{
  "model": "contrastive audio-text model",
  "input": "log_mel",
  "embed_dim": 128,
  "encoder_depths": [3, 6, 6],
  "encoder_widths": [96, 96, 96],
  "text_encoder_mlp_ratio": 2.67,
  "text_encoder_qk_norm": false,
  "text_encoder_positions": "learned",
  "beta1": 0.9,
  "max_precond_dim": 512,
  "lr_schedule": "cosine",
  "warmup_steps": 750
}
Rows from block 2 of the text encoder of a small contrastive audio-text model, named by matrix and row number. Rows with one number belong to one neuron. Each number is 128 + 32 x the weight over its row's rms, rounded and kept within 0 to 255. All counts start at 0. Numbers have three digits each.
After each neuron's rows are labels from the 100 texts, of 14848, where the neuron reaches its largest size: "fires on" is the input token at the peak. Only what is clearly more common there than usual is listed. The data: synthesized solo parts of chorales (CocoChorales). In brackets: how many of the 100, against the usual share in percent.
# gate: MLP gate (text_encoder.blocks.2.mlp.gate.weight, 672x256), inputs 0-127
# fc1: MLP up (text_encoder.blocks.2.mlp.fc1.weight, 672x256), inputs 0-127
# fc2: MLP down (text_encoder.blocks.2.mlp.fc2.weight, 256x672, transposed), outputs 0-127

gate.254:123125117105076162123081069077156160157141142080092175087062100154180141094078207158089161089135164121102142107100120073064120164108132091121109142163146138174100120119169143126166146131063115132086139118178089173143082133203093082136122137135149144135137120136148162148127131119069177081038138169116192103093146177100113109116115170138102106095084154156115141132126108114121070128122
fc1.254:132130135121130078176142110150162123131086142124126107116121111072213088148124067192131163155079080110171169058146173171138085130114108157160117090079151055108144178149104154173151131121143123093142119188055075136114161154070140139138165108131116088111055131105183144154104079129145135139159112103100154151130111154209081109151112124107127106088150157109092093120107140018066118114097
fc2.254:109108104108112118127135113151107130134038090124143136167105131143134157132079131164110181166094109132120146151150113182150161158145079087123125142054090133118092097117180131135197211132183207111128163142145117129138113094098165183129078116182088119110141158114117150118152130121137118119143157039107119097080111158136140151167135155086140168116145151135127091171144092094062120102203
fires on: "c4" (41 vs 1.3); "<end>" (28 vs 10.8); "bass" (9 vs 0.2); "trumpet" (9 vs 0.9)

gate.467:107111113172119110149149138140147136084090195100086071105078189129131153116157112172049133196149095125141087154131096130135118118116112138129116140128140172160075102129170171176123122141116094151056149124105156100164096098142156216153204118097104140113193171127173136123131058118101080121119164122133147119166112107128136078113107152142079082095114129101124124093127175141151115124092
fc1.467:122159162138090120091100212138155144164119134096166124101132141147120112142196165101163068129157086068121149135127139125117122093151120094082121156079084158104138055132113055136153125161127135123166097142162166137114139102160180151146065159115196108146085089126164131104083162192125144173170129139116123100116127166131206102119125136079129148018113112144139149123085163136154138122146
fc2.467:047114137129114123125182140092118090175171130123104127123143134095123111116172118090135076132139090172116145164088196083091135130162118123105148156103150122144109043128119059123113134135120200172131115156152125132120119163201097111163154115159134063114107140093104094138112082149115180170134152065158116117143143119146151130146127089117061121136147180154169150113138126152094104130161
fires on: "<end>" (81 vs 10.8)

gate.496:096110132114123048114084072126157115136167236111117179121093113102134123085145138125144089137082182094200144164134156109105084089137146153146130136156098155131173132160150126087145132107132189143147141116133106109142086147146187126100160157106138112134138121149141138125109161093172143102072145061084124104126068114111079073110138119058159159123098146154071139148119072165121125095102
fc1.496:104062146135175142157141118143138100147116096108154182160092091127080103152155156099056139121083113103124104059096165084076139119192152089140147116179100146132144154109132143154108098130139083049110108140099138190089140103125098095112113166109129115161093136094136196136128104172144074060188142062106133072123114084171092128104090151131162149099088150086158074094148138124091183118146
fc2.496:176104154177130174169093118108154154105164136137154175141089098114108142121078108146102074098117228122141096088125145153101127134191130144161105153160125154170138142118122111093182126179166156094138124103133090163133106131139145127153101131156118118163110137158099137137098084117179087126088179189161127100116120118159085163084093116101102147154150122087102136100057159127072194130155
fires on: "5" (45 vs 3.6); "<end>" (32 vs 10.8); "3" (7 vs 3.3)

gate.367:167118077093088084086134129199147167152107170091115143122144120156158152149155135161127125134164179173096149099172127145140104127146133180120198165095171142029123125136094148158143168112129107087132097138152125148178120127138228133150115134132136087146139134114183090092127117136066156125096184185098129097103119116146113056152119155150170101135151112141160156117118118167121187145153
fc1.367:143110142082162119135151150069177099148100128134128085113101072103122155095111100156063151140155116138134150200150058116131127149147093116204131118142052100081186121123096166086100170159137159132127124126138149147125115186106172168134043163113132131173103178112166111096135092147147083144079086106150107099171110096109108163149147086139202083116157177101132172090189084141184121139126
fc2.367:166149172145104158090140122058170112104126094179159129117118111168120093114148157148145159109154181127092146127103149164182106123122120137168094194124134042127108150101108147136098146156147150108130104138091132110101105110163164106161064139129106174121078170096064118093110161117093118143109133102148208126124131114068091191160165079105112109143111152155088092160144124164119100161126
fires on: "5" (41 vs 3.6); "<end>" (31 vs 10.8); "3" (15 vs 3.3)

gate.209:072134095077166119086112199094093112105115152087157093124112153168141113120134108123105121155087141157188124068146144136157139099072187140069131115116119154128115132163145096110079150180124125140080201102179176131136148154135118141106093179197133079163118089105080129113108114112137081087119148128165100054133151141154091148139147135131091176208051102168125090073099147166129141174154
fc1.209:153132108152117108174149099195106170130112131093159164146123194157165161146141116070179173055108083084120149120178162104163131142112107150135127070130097142069181121145118211144178090109098087144116094109103152175137121111175115189113159130140154173106089146132174116090156184168138150119171174121090130113159129110125148165186112143067133132108108138129173147196158109190155089159166
fc2.209:101130131119130143185128204088141156189180159180139128101115168151129136150071052107140108144132123154175080101137151130091056156138160093148148126154168097133122112098135097125117168061094171117116097155083116128118102028116104142144124117099085105135117141103130147135103128121128135066075090108137088095151160162144134131185153087135088166152072085176099160126156167147121134115097
fires on: "5" (41 vs 3.6); "<end>" (36 vs 10.8); "bass" (23 vs 0.2)

gate.197:134165084153052068123144136156133088114113087116111109131130126177085108135154157107110051178096159129107135148146106124078152178126150074089100140123107061132136182155123056140107149159095126135134089146096130157176126085103117167157146141128137226069085140097117174096102142100101078122124138123123115092104098111107087096119129113158156153140048162139132162100166117153110118121116
fc1.197:120084090109126182100117153124074160097118112090090124149133136084174196122165156182097096110151129210144118142158168133138071154103175127164140103100146096172117147101043141147119099139122122162100127132135099092152171151160076153079129116122142100119099094088151186179126143105120131111127134103135107125161122163121103133124124192154207100092146125150154146116149126112181115086147
fc2.197:071074131084131113075130213137124169147113127081149131142195109129089139142166144100185099109116121184074161212127182091201186172094170116077168123125152082123105081189130088112070091145117152132127154143071141110098108111157163127099103134076160098125109097124107101140108124151098111149163121060106096105117198164126116091085133114159136125130187106154074150078126165151129146110182
fires on: "3" (53 vs 3.3); "e3" (11 vs 0.3)

gate.186:165129157079116110208165095126109117106133144170160120131109150088107114126071130107147151103128082140162113100104170140193162132176090158144172078182126147126058101112171159089152113173128196139112116124116106157084117146101158120126120106131141081108179125107165151088118117194158116125140106135129129125140087080097164131141184119176046143126107039098156140141107119129105092170102
fc1.186:142128158092154190147133115107108092063132106151203152077207145116161105154100131145138120199139133110102128146146208168122083130159135111102100176097105145141137134116113042126130152131185105134169119135133111144124115083160135099136122151130111100136094145137136157166107124099098168135151155082110150140094131113136073176043117130099181178183178124108147047135151130106122137081145
fc2.186:194133138144139138094133103143103088108135111081111093119148161158153139104119105105134135088103117129147032130121145136109135174077080121116140135124092169147081207099174139171085141144150090144117166154133150152136115166159160116128156183060129148100156119117136199108132077173111135134122097157090150143173155115129105119127128114075097057107199109108135122078095186106196154103104
fires on: "<end>" (40 vs 10.8); "f" (28 vs 2.4); "3" (10 vs 3.3)

gate.211:173089150143148140139146191202158125146083113161123153106130073072086086121140128147092085129159094133177142065075122147135142167137103136160143128144126111089091080122082053149117143077151136184155154149141180132109163071132102156073079133147175161071085112120136129178086137160129143110102177153084177154154119118087155133147092119072117115122090078084107160188108127060110126159096
fc1.211:120133101117139105151165055068183151142135148082144211107115084137132138132134154127147090133128083135123188098098092158154142055144121133096139136115111172109084093075133113139102193136094169152136190101112158152177132178162090180153150149185117184132146165139108152085112189125127164125190149120106161143171137098132191152182139152156102139105106180133115157108155169120102158144104
fc2.211:126117133153112086152144133080182133049159065089117163119154110122165179144144123083158183141149123147145127100137092113154128161194098150149116123132127111129133095116115135148147117161148155080148175158121183091151149154125081123127197123115083106130148093149121138109150142152165119133108178097112116087166112132115117078114184131164072080122173095180083066131162130112090083098113
fires on: "d5" (97 vs 1)

gate.177:137173126103103127121122146098123174141156112145115096130146118039076104088076140095107175121160137129123103187150084173128147114141188142150042159122086144152121143172208171155134139161142144222082166131121084117135136059114174078163078139126078140097133175104137136108102118134220112069140191101092141078125139078089111095146149101136112109168121121142137157082143159074121094157108
fc1.177:139077134121107206138130107161141160169158161111135167108180169119070178123152142122162159161117123061130080142148116146125089102134133091110142113150107117117151143093147146111153095078120120119218088141188153143140133105144144169116093117199150100105142044102145145066122098065118166130166079149076111194122120094108157139174093150118107139179191060138126085075150108136229129118207
fc2.177:137125097114130128081170094113141140182147122128147123125124159108086204146167126111091156172144079076099144146092156120077072152147084176077185105139184142105125137076152133149132106068148109123233083180105104131121059117121116184115176139159141100135136088158149136078180116110099128115163109182129144154141148125128130133125111165120090181100138077142146131176167087081120123122148
fires on: "d5" (76 vs 1); "3" (12 vs 3.3)

gate.221:091137127184081148114117129157105122110115189097089102082142114095108123132129086148113120161108133116078173039108136145150118101145111181073127155093143114167138085155110127159156177113139168191149146124113143091132098073078124120156154149105140114083160096154160119067105151156116130109113136067113148056082077117095172188170139145196158126061164067157114167098152114085131136112046
fc1.221:197177118155113122196092118114126099118186138099108094097100119068100122133130185073117009135117146179121066149130130139096096153101155085092074110159189107169111148089181119128153137131113133074168227169110129107150095119107169139128159104119108154102112093132104126102128144169053088112121194121095154125125121112134140152111100121096146124104087168105113113180144081121084069109072
fc2.221:124096105148146100094162088180123137093105189094122127143200119083134138123118095171091174111080097076135133215088125170180103097095060081102115158076066188128104127131147140101105149063173173104164091136147102044094098100146141133126171157104101095120119168125169147120083103110129122138069140105063148154168131179161118131120095177112125186058187146091126188145171094119087199095106
fires on: "bass" (64 vs 0.2); "3" (24 vs 3.3)

gate.630:117118128137071118149150172136165098112087106127125155156128103073091080145178171101078137119107127128101105102164105182102153184102110105124194114134154120127148106110104116121136071130134140154147195163051120147068165113106111040151127184120136134105163118174130071124120084095196103123081107218169089081146157146096121097129132077087125143100127180113108159160080085156170099142102
fc1.630:080098168161136156089108086121161117137169099115154124104103054163135064143149200126158070166071104123134105084121137174135116080097108144101149192117132116147154124148127128084109162179085082098126151132024179145119146104151120091202127131118199086123081139133174194130144171108099136133114166133077158127146074139216133207127082176125152170121117140155048120139127112089151140118155
fc2.630:159160140140150084080129060126123094103157162123128132117107114075148118129083144101164086116117149100150138139154131184113133150143090133147144126142112098115070156104147137123148127148176084133126095119141101090177138132119162092156150091138197145155164104112122100159163061153089177122190123160119061098121083108142121178109137161146109145128145152155099149139121098135119139120096
fires on: "<end>" (33 vs 10.8); "4" (13 vs 6.2); "bass" (12 vs 0.2); "3" (10 vs 3.3)

gate.131:181128156107060122112076115127130154117130205125116106106101124143130085135084116109169104122088065098121195083108119150122167170171171136133051157152189066135135112100064108155169119097150137110165098175201113105084102113205142091154105118116137113170152080130103134134150181116143161161112198132157149076113171111109171128120144097098126141126118110125109130126148098104187172113144
fc1.131:131056166198155136124114170108129094111095134104166131144123113100090193135114139134059123122105130141179136127160114087066124168190128105098153116141109134094095124147044187089056074118136105164109168087151142113098115139135126129115186125135125156162096123131077179140106086167117147146111157165156131090189126116179205054106121125204106134137119148145149136175125128162160103150130
fc2.131:099152109166177143212140137142112087149136107041087087163170126101154089145125125114089124130120131134133094129135072117151115116128080127102145121116102218135053101114149177146160105117113149083165161117097117133147149145123092197083142180118093114074123147135129159187176111133154127140081057096119152151154109203118132130134097184128106099164139112142117115127129178203153123125107
fires on: "d5" (96 vs 1)

gate.324:159214159081121121027087115161162118084106185108114141094089106170089090097120110148171144111156118061118116114133171133120108100082103149149135083129136127157087098155135085139114143085052111137166127132104088127117098160110141159100186088107090082113146140123121148128111097160100142155154119165117107135125138149109128098125135157169088111157153143058101148116110105137019084155136
fc1.324:203148131141156080130114068153131111077119168132135100060178073142115141112109093090144114143139112082176207156156170147111140138089107193133079126118138161152159123074156099134168081130146122116143123104093092123095126125157167124145122162136113139090123088171106102166070172118121135120112151098091126069186067130146101203119186122176144112099142161086140178172136153160114117121129
fc2.324:134169097138131084092052075080166140107119086154127106171101129146181121096111138095168195142111152091134123091197100111084083132161054094134104147156090171122146116127094102177162158154138103077088163100170118127143098094101120148153164070101130120097101072155113152129074137120143123106135134071076085183137088172139035104126120110166135124132156079156110104154139076088080134122095
fires on: "c4" (60 vs 1.3); "3" (17 vs 3.3); "c" (7 vs 2.8)

gate.507:159110084138164085097173148097137130115134185161101202189124097089165157084147074117117130168127075127146106118098138124155075106186104114158134129131189114107139138097139147108133080095139133130153188145097068181170150151065134123175132100133148123137201125143180109146061167101167115148151148123198070136073083112152150171079136180113151130112139093166118149148126142121133096025113
fc1.507:168116118141089116164176121132170122115111136112169086099184112106098121121135110142160107148152098125117155141139091148108156081097105120132095132149163129125153247116129138070077150178142132108186134086140140120115115159132137109179134164175131117179137134056178131165166096184127153177149090076108120152121159103093066163145105174077123158189131160073118128130060165164138186153164
fc2.507:109148142128140140101089155123084133081083207167132151109168149201114133161139116096079107168142148129108158141135112091156133162086107114139162004107081181186122167145138129145154147128136127161102150129129130168179092088176127074140105119109089139116173134130079146126095116144128094093114158180111081143089107113149119174099147090132104105112060106147121140092125088148105169097143
fires on: "c4" (63 vs 1.3)

gate.149:110191111104130184172124148138060142127114128128109146154145125098111109098124108099102132151063161099149099133144145116138094149055151148116109137219214155099118182158109070092124168118137130181113184127144108063086082178110110197103096059122145156079105115122080150113151154173105106087121092088113082103062119110127157132172121102129183148136128146108090074107107077183106158151127
fc1.149:088216201134104116176056116106128113143134065152115070141115031191108137145169124108125132162123114151163134159158152155146104121159072173119140133085140145139132144080164098107084151148150081117156163108094115079148119147124069127105099075095200175176120124138092124148129127070134128137064136189103145094097162107182142093139140140115133109149137146180109157127137119178114048078167
fc2.149:146144138154082150141130142115157103095147114140157094137147139116152193102088123149192088126130131121106168143146127148163127076129082163091184071100124144083171102113162095173101107160152104104117149118111225105146116095177140122091147107167179153141198140123111192181134170179141162141115154166128163209136141178147094177125088164090128130115145115087155147141079182118196074096147
fires on: "c4" (85 vs 1.3)

gate.132:124155175175085145125114162148174130108160108171116084143143136124118186144152127095154136065167091126189113111079108128150172119127158086100123126127080075154137069168142094138130095135206066094124138110100192127153098134127146064126073102102137140088114103163140189130144112126132157184120145099117121091115122124095139145202150086118117142112106111097098087059118148178156142180114
fc1.132:107059129099121116112117035142119136174112178166097131170082104139149143182054141174146126057147155150178138133222168101167162060112148143123101167123139165084143144113116178120111088135151119143101116128084113093169126165162098130101130080124111065066109094150115121126133153122110158128157125104106145121132124179133090134119120124095124191149124131127188096113079163153124096146120
fc2.132:144101126118089158164090103097154068097199116114115109162125080139179136156129200108129131130135117132140178157125132128167118090136144185108066083148134140132099104108141237088080146104103168142128084067150110101159103163095106117117107102156158119073120152130094091128139125125064144125184095145094135107162072168180163191104108109122110134176149146130141121129158065191134088128106
fires on: "5" (32 vs 3.6); "<end>" (27 vs 10.8); "c" (14 vs 2.8); "c5" (8 vs 1.2)

gate.250:058140166064102142109097118084159151138095131128124145137161176100123123139198125140127128109175203168111118104152158114140130084124173121172143130110117123130129155178132164146069086118100060069109127070121141121084116119083176105117112129077197134176135088180167117083089111101151136125118158149108158159170127103182151156123155096136106159114142149105097144100144148106171112085154
fc1.250:103169134118124126103135064085137102165196153079129137162113125092141088095098160145133162159096099117121129097109092157151159128074127151133166152135171123131094166123148146055083189117124103073136166120108105139169176122104171090201144162112156119160123146147151180210155176164131150078134154144145155071160047180110124162160113132126094046140127148058116168132133150127134108094082
fc2.250:134151150082142154126143123094203127145169155103140202151139148130127072117095117161118135109134084113124124131101110177111117101113132150189200155090107165138112166121096140049122160137162080076095143164127161127121197116153172147138154177172133130191115107091151096177100179156132139088145141144136166110117064153142125144164120122053065109122156143086104145097105099103106144146149
fires on: "c4" (83 vs 1.3); "bass" (9 vs 0.2)

gate.615:141128102139100178162210088121134141130085147119158144145168172127091164052133170129133153115102170097160106105176098085140133139090099121161200073104106111131160137140126117127159157124136146122190113134132106176072160110074131163149158095103149207114167048167145074162130105179152151095122137156112119129129127136122123125172103104127119149132123109194145092121098066176163129090124
fc1.615:165144135160095167198133134146101128190169098081154078097145113093101099079142206102134125098114145181123102153176108139127164099141186160108133142135097066125115175107172131094124135160135125174204089148089160158154125173100138111121157101098082170075078095080114134113083186128102166089141099085095181141088102140130183151108114139169174116117147125096130093153086086183180096142166
fc2.615:149071090171118115163129097085081122140075081116146113110169066102177118125164181092130117113189140130103164149069103153115169081140183124163136065124182151095108119130162153130120092089124174134201058154107126086138183107156116098065148128101147133109118169130115166106110167141127119164131172181077157098196108150161171108090105091136138161177160131142109113163128137118136135122087
fires on: "bass" (28 vs 0.2); "<end>" (28 vs 10.8); "3" (19 vs 3.3)

gate.660:062150105119156136092110130156117102125114160112118136071129130104152062097082100151101061116106147065132157150107085118079115094110091098181082136128133157110168203117091158122170114115142155091122151158160080163177140124123124131119085120118160122109100060142146118154121162063150115122163098102104129123104186154127109124163102156112185166126165115085112096175150103141104141113076
fc1.660:142121198125106143205169186107120126102108150159111132111085121138068197121118087152113131131126106132114135133093098095151109141193128130149115128095099140131110099155179060102088153177135154146045162132126189173076077136153091114140116145079150134098177115101162168013119107196139092169108083069147137186117190148132217084102102131092172076155071142147103094117111165091146131095183
fc2.660:190116127142189072094152129140146152087101129131117160112112143140083080108092153172149087199180134106132121135145130148150165148093171114075131177095071183125182157062100144140128149106099167114168098152135172137100156158070139185162107140150084085140093130083099145146129131117123107085104110210111130161092091124103104127084079118099125107099116111102104142129076183122143064171159
fires on: "c4" (73 vs 1.3); "<end>" (27 vs 10.8)

gate.189:105114080045124163134159146200146158156125174125088165142085100110086140150116109123140170107143155134191066127125158120162178167157107160091124128163157093158173129110138136151099087141161073148133125143070137106157117115098131134131130150114131073089100077161105116118133130140096173124132136127109124081149153131075143101089115128149090130147134084143061120030149173110163092164133
fc1.189:162128129116094142150157109100107097127178118098151143078087164149161155123157183146152119117149094157136102134133157169106195145142147136096145116136167088079134137111144156122094136125140119142166027121154058064142204129131120145120188163104106110134118103163147146141116110089158089138139135132169133190109130147124096141089142083110164128181094098137081102044107178045133177139087
fc2.189:155047114195151107139155114089121091138143086150216094117132111119146089129139146153087169166103099110114176143123197140124131120130125092061124100125107136170102082155109136094155144175110154103170105154205157114073130128144127111155181089048078139214113162126165106158102143079088096166154168131212104152137134156135100118148113112113146126139163092121062107121142164150126091123096
fires on: "bass" (51 vs 0.2); ":" (30 vs 10.8); "3" (12 vs 3.3)

gate.198:141063122109092161093073078146154117109218063152166079121117101162118087063096135122184180098152084197091166102164150131128183096083158157104108125114188109196193147144106131062079174139103171140131132137162082085167122140137149172147071125105102111109198135137160130158098113160183112179127158061165147127114071158147118136139143122094126098091128106133135134093110158133137145166129
fc1.198:080135157097154161133104145165124111106112144078072119131123054164134130099170169143143160136119157171176177133146078137187089147116109119153087154136139107084093125127173081113172089195124127099156195154121095114138113163113064163152178138036113150157110155160162149121169149107107117103108078112145127106067149153072105130158085154189116102153145104113084144216147093115167130131132
fc2.198:099128188156156068121140191125120124128166100098131078109154161099124118134083119096097129167149113148157152161129143166121107150129147154089166143151121169145155159111117119153149116148095057138122148173106148124167123144077137161111136138100096009136151156089152137139119192105064176103121085143158157152061141137095140155081122124154119143106092068163085153218152134069202165159141
fires on: "4" (38 vs 6.2); ":" (34 vs 10.8); "<end>" (26 vs 10.8)

gate.179:090192165192127147137139152095128159131141127139124112099168074084112128128116120126141125098082124113160096121190143168202157171115105136137112102141104171136121112171116122159046147119103091112141198106128133119171135114108130121082139169162147119144127125117106116108123131160158148156158107170156083127115086115118123088142103158132147096125053111113095095028079152100115116160221
fc1.179:145152189144164124080150134131084119134120069094122145080111123075145091120093094139133113174134152141133132149086127193129133117104139111134127190164096122085146109098163155088080078130111143121082118101141100089158116113120063125117160114119142058070151131137138181169170159213153120174072140068099064130130110190138133137134152132096160126079136140139154166080093190149130147091143
fc2.179:139136168107156101132171129093097094064128134086097119125079137065100117080056111119142109135091101121123193142117105140160137107122117102085135103112112136100170111158145158117083090215124126142114075101152091133132157138113121125097150119130099097120160120112130168115176134189187121193093097098094117083120123140148127172111110144062201146100182144099112179066128166094132143148128
fires on: "c" (45 vs 2.8); "f3" (23 vs 0.4); ":" (22 vs 10.8)

gate.459:183082152165164101147103150188113180151099148092175118178072138104132121089127131092083138084133140144151130147103136100114149188030176138098163170150149166112119119134165139097149121138092144064147137147141119112137110157105183181124083120145112168120133188141156196142141105148100081081120076181151107160153104138132123118112144020181125148131119097127109156141140158145132102135124
fc1.459:133128142123133078098125136095060115172124160138137157113168150098098113095138078124100129135099149145077126110155138109127151050158095102168080158117186089079107171086162117081101135069092085122098132083083122171107131063103134120126154114114135097122178139170200107124103116173080096168111123126120196182095108155158064174175098128093099119140123149139127075095164152142168134102189
fc2.459:103102111172065165139148157102112150104077077178115155098093089143092145124116101178137161100149151107108144154144173116152185151129092093106127155099081191146126120175084117098199116074070130101179179085160049153091090112104115125205122142163135146137096126184168128171104132177141144181063075139122099142129180186134102144146159095040121110141115074119092172116103135118136159162138
fires on: "4" (37 vs 6.2); "3" (13 vs 3.3); "c4" (9 vs 1.3)

gate.505:110061139127120096155144090115118120180153119094164171162105184102133098109096090125058144081172153094152136090164144163123150123135093159167116124150056142150154129074111117149104150191163110185147044114209123174078170110108122168144114179067162159130154097125145135059109094123095167140145114083099143145109118103149123090151132122099103120113129144165167109147135102086178108120132
fc1.505:103067129077172195132134166068098138142145118133119174093116174109090067170144122156167099090149151228101102144158154165161214141141157205129144144108105121145120121128088152112154133103108141159135128108125119096151099144124089140147174153087144088084102118089164089090096150120181145147124119056082145150145082170089140090125106160144126169170122111202113081117148104144128143186153
fc2.505:136122123142206169135113116114137124099142159135181117138015198057188065161141119165141146113096139162085161119092184130155204119128114200138109125192114114129147109103144176074138122165148155131079075152117126112148076147165161101138125133096184189100130128123086120098116109135137129149127092139103086142092125156085094125140094175177100133149121120157134157100151096121126111204151
fires on: "3" (58 vs 3.3); "5" (13 vs 3.6)

gate.337:165059130090142080164110090102097085152158143149089121181077055155125109139121085153072127144136164171176123162073186085133127128097092134108063140146107114140108203136150160122110090087139136122126150148112041134111081148147143105176134131134119145131170141107132166114124080158113122093106172107135048147124149102131136146095152093097084096122081129118110113127100121211058100141099
fc1.337:149107051123135142121120174200073104148183087169113129176160144148044130100129153157128125132140118194101139146100158155158122115102100119131106122059179137132096107158183101171150140088150069147121143122090107142101130136121099118172162126180073111167109201140024087132081140141107134116147101108145100108134161043165100090122112088117079143166071163158143137133132145170115192137101
fc2.337:131157114109109125094087151143166118136157125142089081140158156115096113089118091172130108232097188145125132133087150194145120114108081191146116112047180092112126127114149107199095112121179094125123056115119128134148130089125105103121154147171135114174150101166135145123086125126129093192151122098145128192129148129165157068088154149094090089129077139163094099094114124124106216124115
fires on: "<end>" (71 vs 10.8); "trumpet" (8 vs 0.9); "3" (7 vs 3.3)

gate.82:131093155114189134120167174174118194093137154147163149174124049147126181118110133131176171121122128106138147057132110086168105091131224142159175119161140110097110120081158103069123130106126153154141161110137109078122089064127133144170108129116126113112170182151169142099052104169111119119169143156139089127151095115157128104133119095108119125117086060109142203103156132109119128125121
fc1.82:116126113127135186138180139140150151118179128163105121089169134125139077119095146121149134198141147091115128122133146148151073169150086074119136184152141083132073128159088129135118091112137125169093123133170103171166101136130128140113155086148155100118197113124139107124131135063172092135090093138125137142119105183114224151128133160128135172160135096131131104105160124163075120150144
fc2.82:094114172074149102104163165114070144137147116104148146105118124149184109180099120095136132088133158124105144094084167187170116103144168112164103088192099105104132133168105108122100139080065070138160164168095115080130119111132132047108093179118147113137135194171165134111135089076099098133142104069171119119142075088135130122166075135131150126146138092043129131112169167111165116135103
fires on: "d5" (100 vs 1)

gate.143:162164140135093163136190078107105145147130142111186107161126100137127127127101198105136121078133092137120136131127066165120123176088125113119145117111113154158168165121149132146184125112152151146062138124134098105145157146086108086079131175126131076110149135123179109131112125153118121137162080146163119109114171078099103106147153110092116163123188149088157100145149201073097173174131
fc1.143:141189090056148151103107139143145139150146185132158174114068173080133114086114129152116072136104103151100141081091079139090102113173098117124139166153178214078135110138130094128191144165106093141137128143143168180152099116194086121092153175131091120183116133161109154124130149035119154113126116140173078160138117075168114100131115117200102126146107078144109123136140114141177130146121
fc2.143:125125119097099071136167166109084147108106143104104152085172119089115088120069148139059078157210119170120096169121113116159104171156128078161150142158080102120171122150140095156170146117123135106144126105118110074180112080123068140091140112101115083154103148107155172114130123120112157137159123091134126180150130078140135157135125085150051189140134114137212132100182145113152116118117
fires on: "bass" (33 vs 0.2); "<end>" (31 vs 10.8); "4" (24 vs 6.2); "3" (10 vs 3.3)

gate.642:172099138119076083149081110052119112135120181103147096136140085125109117117159109062125157145038129090087130095128141191148127180181129128087107088084117110105104140157094133162130134102148111175143113157112117072159129183094110128181162125099158183094127127116100132141102139184132165153079110127164130103101156125108150143117087131117135111097098168126115119094115109174153062148122
fc1.642:151163144130133166088095122112102148099162092124090132137118157192129111092095146123183151147137131124041143136108164150141209080081104139168091159128091163139139146162122154159152080114070182117106171126063138113195142120106132151126095135099056101100136174124149123156125194181101149175089108131159151109123112096140148129116073138099166089164133167152165160142134135136075127113138
fc2.642:141140136116119136115120145154140134147173171138102121122123079178089172122128131070167169144137138130087147092087105137169109182180064089068064127207101187190187112158141167088167111109150157121170142134121077132157137143112126128094089102057080168138105165149173114126164148128171141196090099124128080081089123127138094180148101143121096139060155152114129094110128099116096052157112
fires on: "d5" (47 vs 1); "<end>" (41 vs 10.8)

gate.609:181132063117185138080069118112070155154128123155114094142132108108100166120178131180113148190121077176104078119148140170102117113115117168119087137105170120079102153095103164117107101107122052066200104147122135112097152114102132156141059130087161108130165092082173189134148098149104128101155107129087104108151129164115087112123129121142208162130135094092059168069141168090175164149148
fc1.609:128180158108211027085094151141153093192099163156074127119175201105075106133068197116097116108137080163119137129125138126149165141164115156167099077137056085181158128083120156137094140114126156171088144180178061176097149097104110161086126178100195142082134115124116102138120129138115154122175141130151114072124104141113123137132129074116101135140062038123123107117083073159150101147130
fc2.609:179124103117158090064141168139090123168100142134112127142098121150150130168119137115111133153094075140141126100138127103022070109178070126187082103117112164123089202103084166149136112126086088048137144176166098109134139128163080132141150146083165128116119142093139127167141089114099159071143125130188111083100133111172076077155099101167137168075102090135111106085134147128121142112135
fires on: "5" (56 vs 3.6); "3" (18 vs 3.3); "b3" (10 vs 1.1)

gate.122:153156107166108156124120142086126084163052133106162092125130129019119099105165091091118215116145110159134039124106174115165117100147141126121162118143112171102094110149148144080062092169140131127158127134133135146116143154105092160081146102104118129117160136128050139176147166161085138149132107117151221119158139112154173125080116137096109108127166106100134159085147141072099134090141
fc1.122:099110103179153135166128118122098147093162147132137097130158158153124062095106095093147051114132101105092154166158129118171126079107138152114170098101156128137109099116140124088123124106077128105126146142070166175155072143156078158144130160163121171160119110119192103154162140102137156090163086181132133122131144111099184083208146096124074128129115102125177155160067136174076113141052
fc2.122:170141166147107227142204177108124119147163115097091111139098137144132121104115129132141195116106159106093154146129158063175135122098151118138127167102045122113118092151123119113113141118076121119166131161079117143113136136149109173137117161129205100121150121104140129132120145111076148141106124053107057068115103073109109114133197168160143130168128115139173225111185128131086125118118
fires on: "c" (47 vs 2.8); "bass" (40 vs 0.2); "3" (12 vs 3.3)

gate.135:149125055107161104111169160133171104113132133081171104145120117099110178136156108149164121170152153141133112092120142116054106115125107194138169135083069121178105076187112131085147126087119115052076116099127175174136125069089184100133131080141158102114112152082137124172067095123148134112119135084091113120160152136125153127141094114235189201071127161137088128148128136145149112094166
fc1.135:088112116151087134097098133117130124116144121109116140140097182100148123108147128162200115103169144140163153136141106091117120159096070113149143150142075097114117121149179129110064115100165112135146121159158136108162114102116152128163144094185143087161115160162055160081088162131105128166133185153121112133148139131163167074148103127109158061098148075129138138154143105124132124088098
fc2.135:120138115173109185085112131099171133146158170143153093126096174047157125069107086145144133131125138106074187109179058118113089099134131191122145083169140085129082167121151158140132125151139114114127100122132124086136113133141145199119138097118109111113161137114104113107162118136148095128095200157141116143114131153140140060180093084160194145070148159136124109170147101114097078105126
fires on: "5" (47 vs 3.6); "3" (25 vs 3.3); "c4" (8 vs 1.3)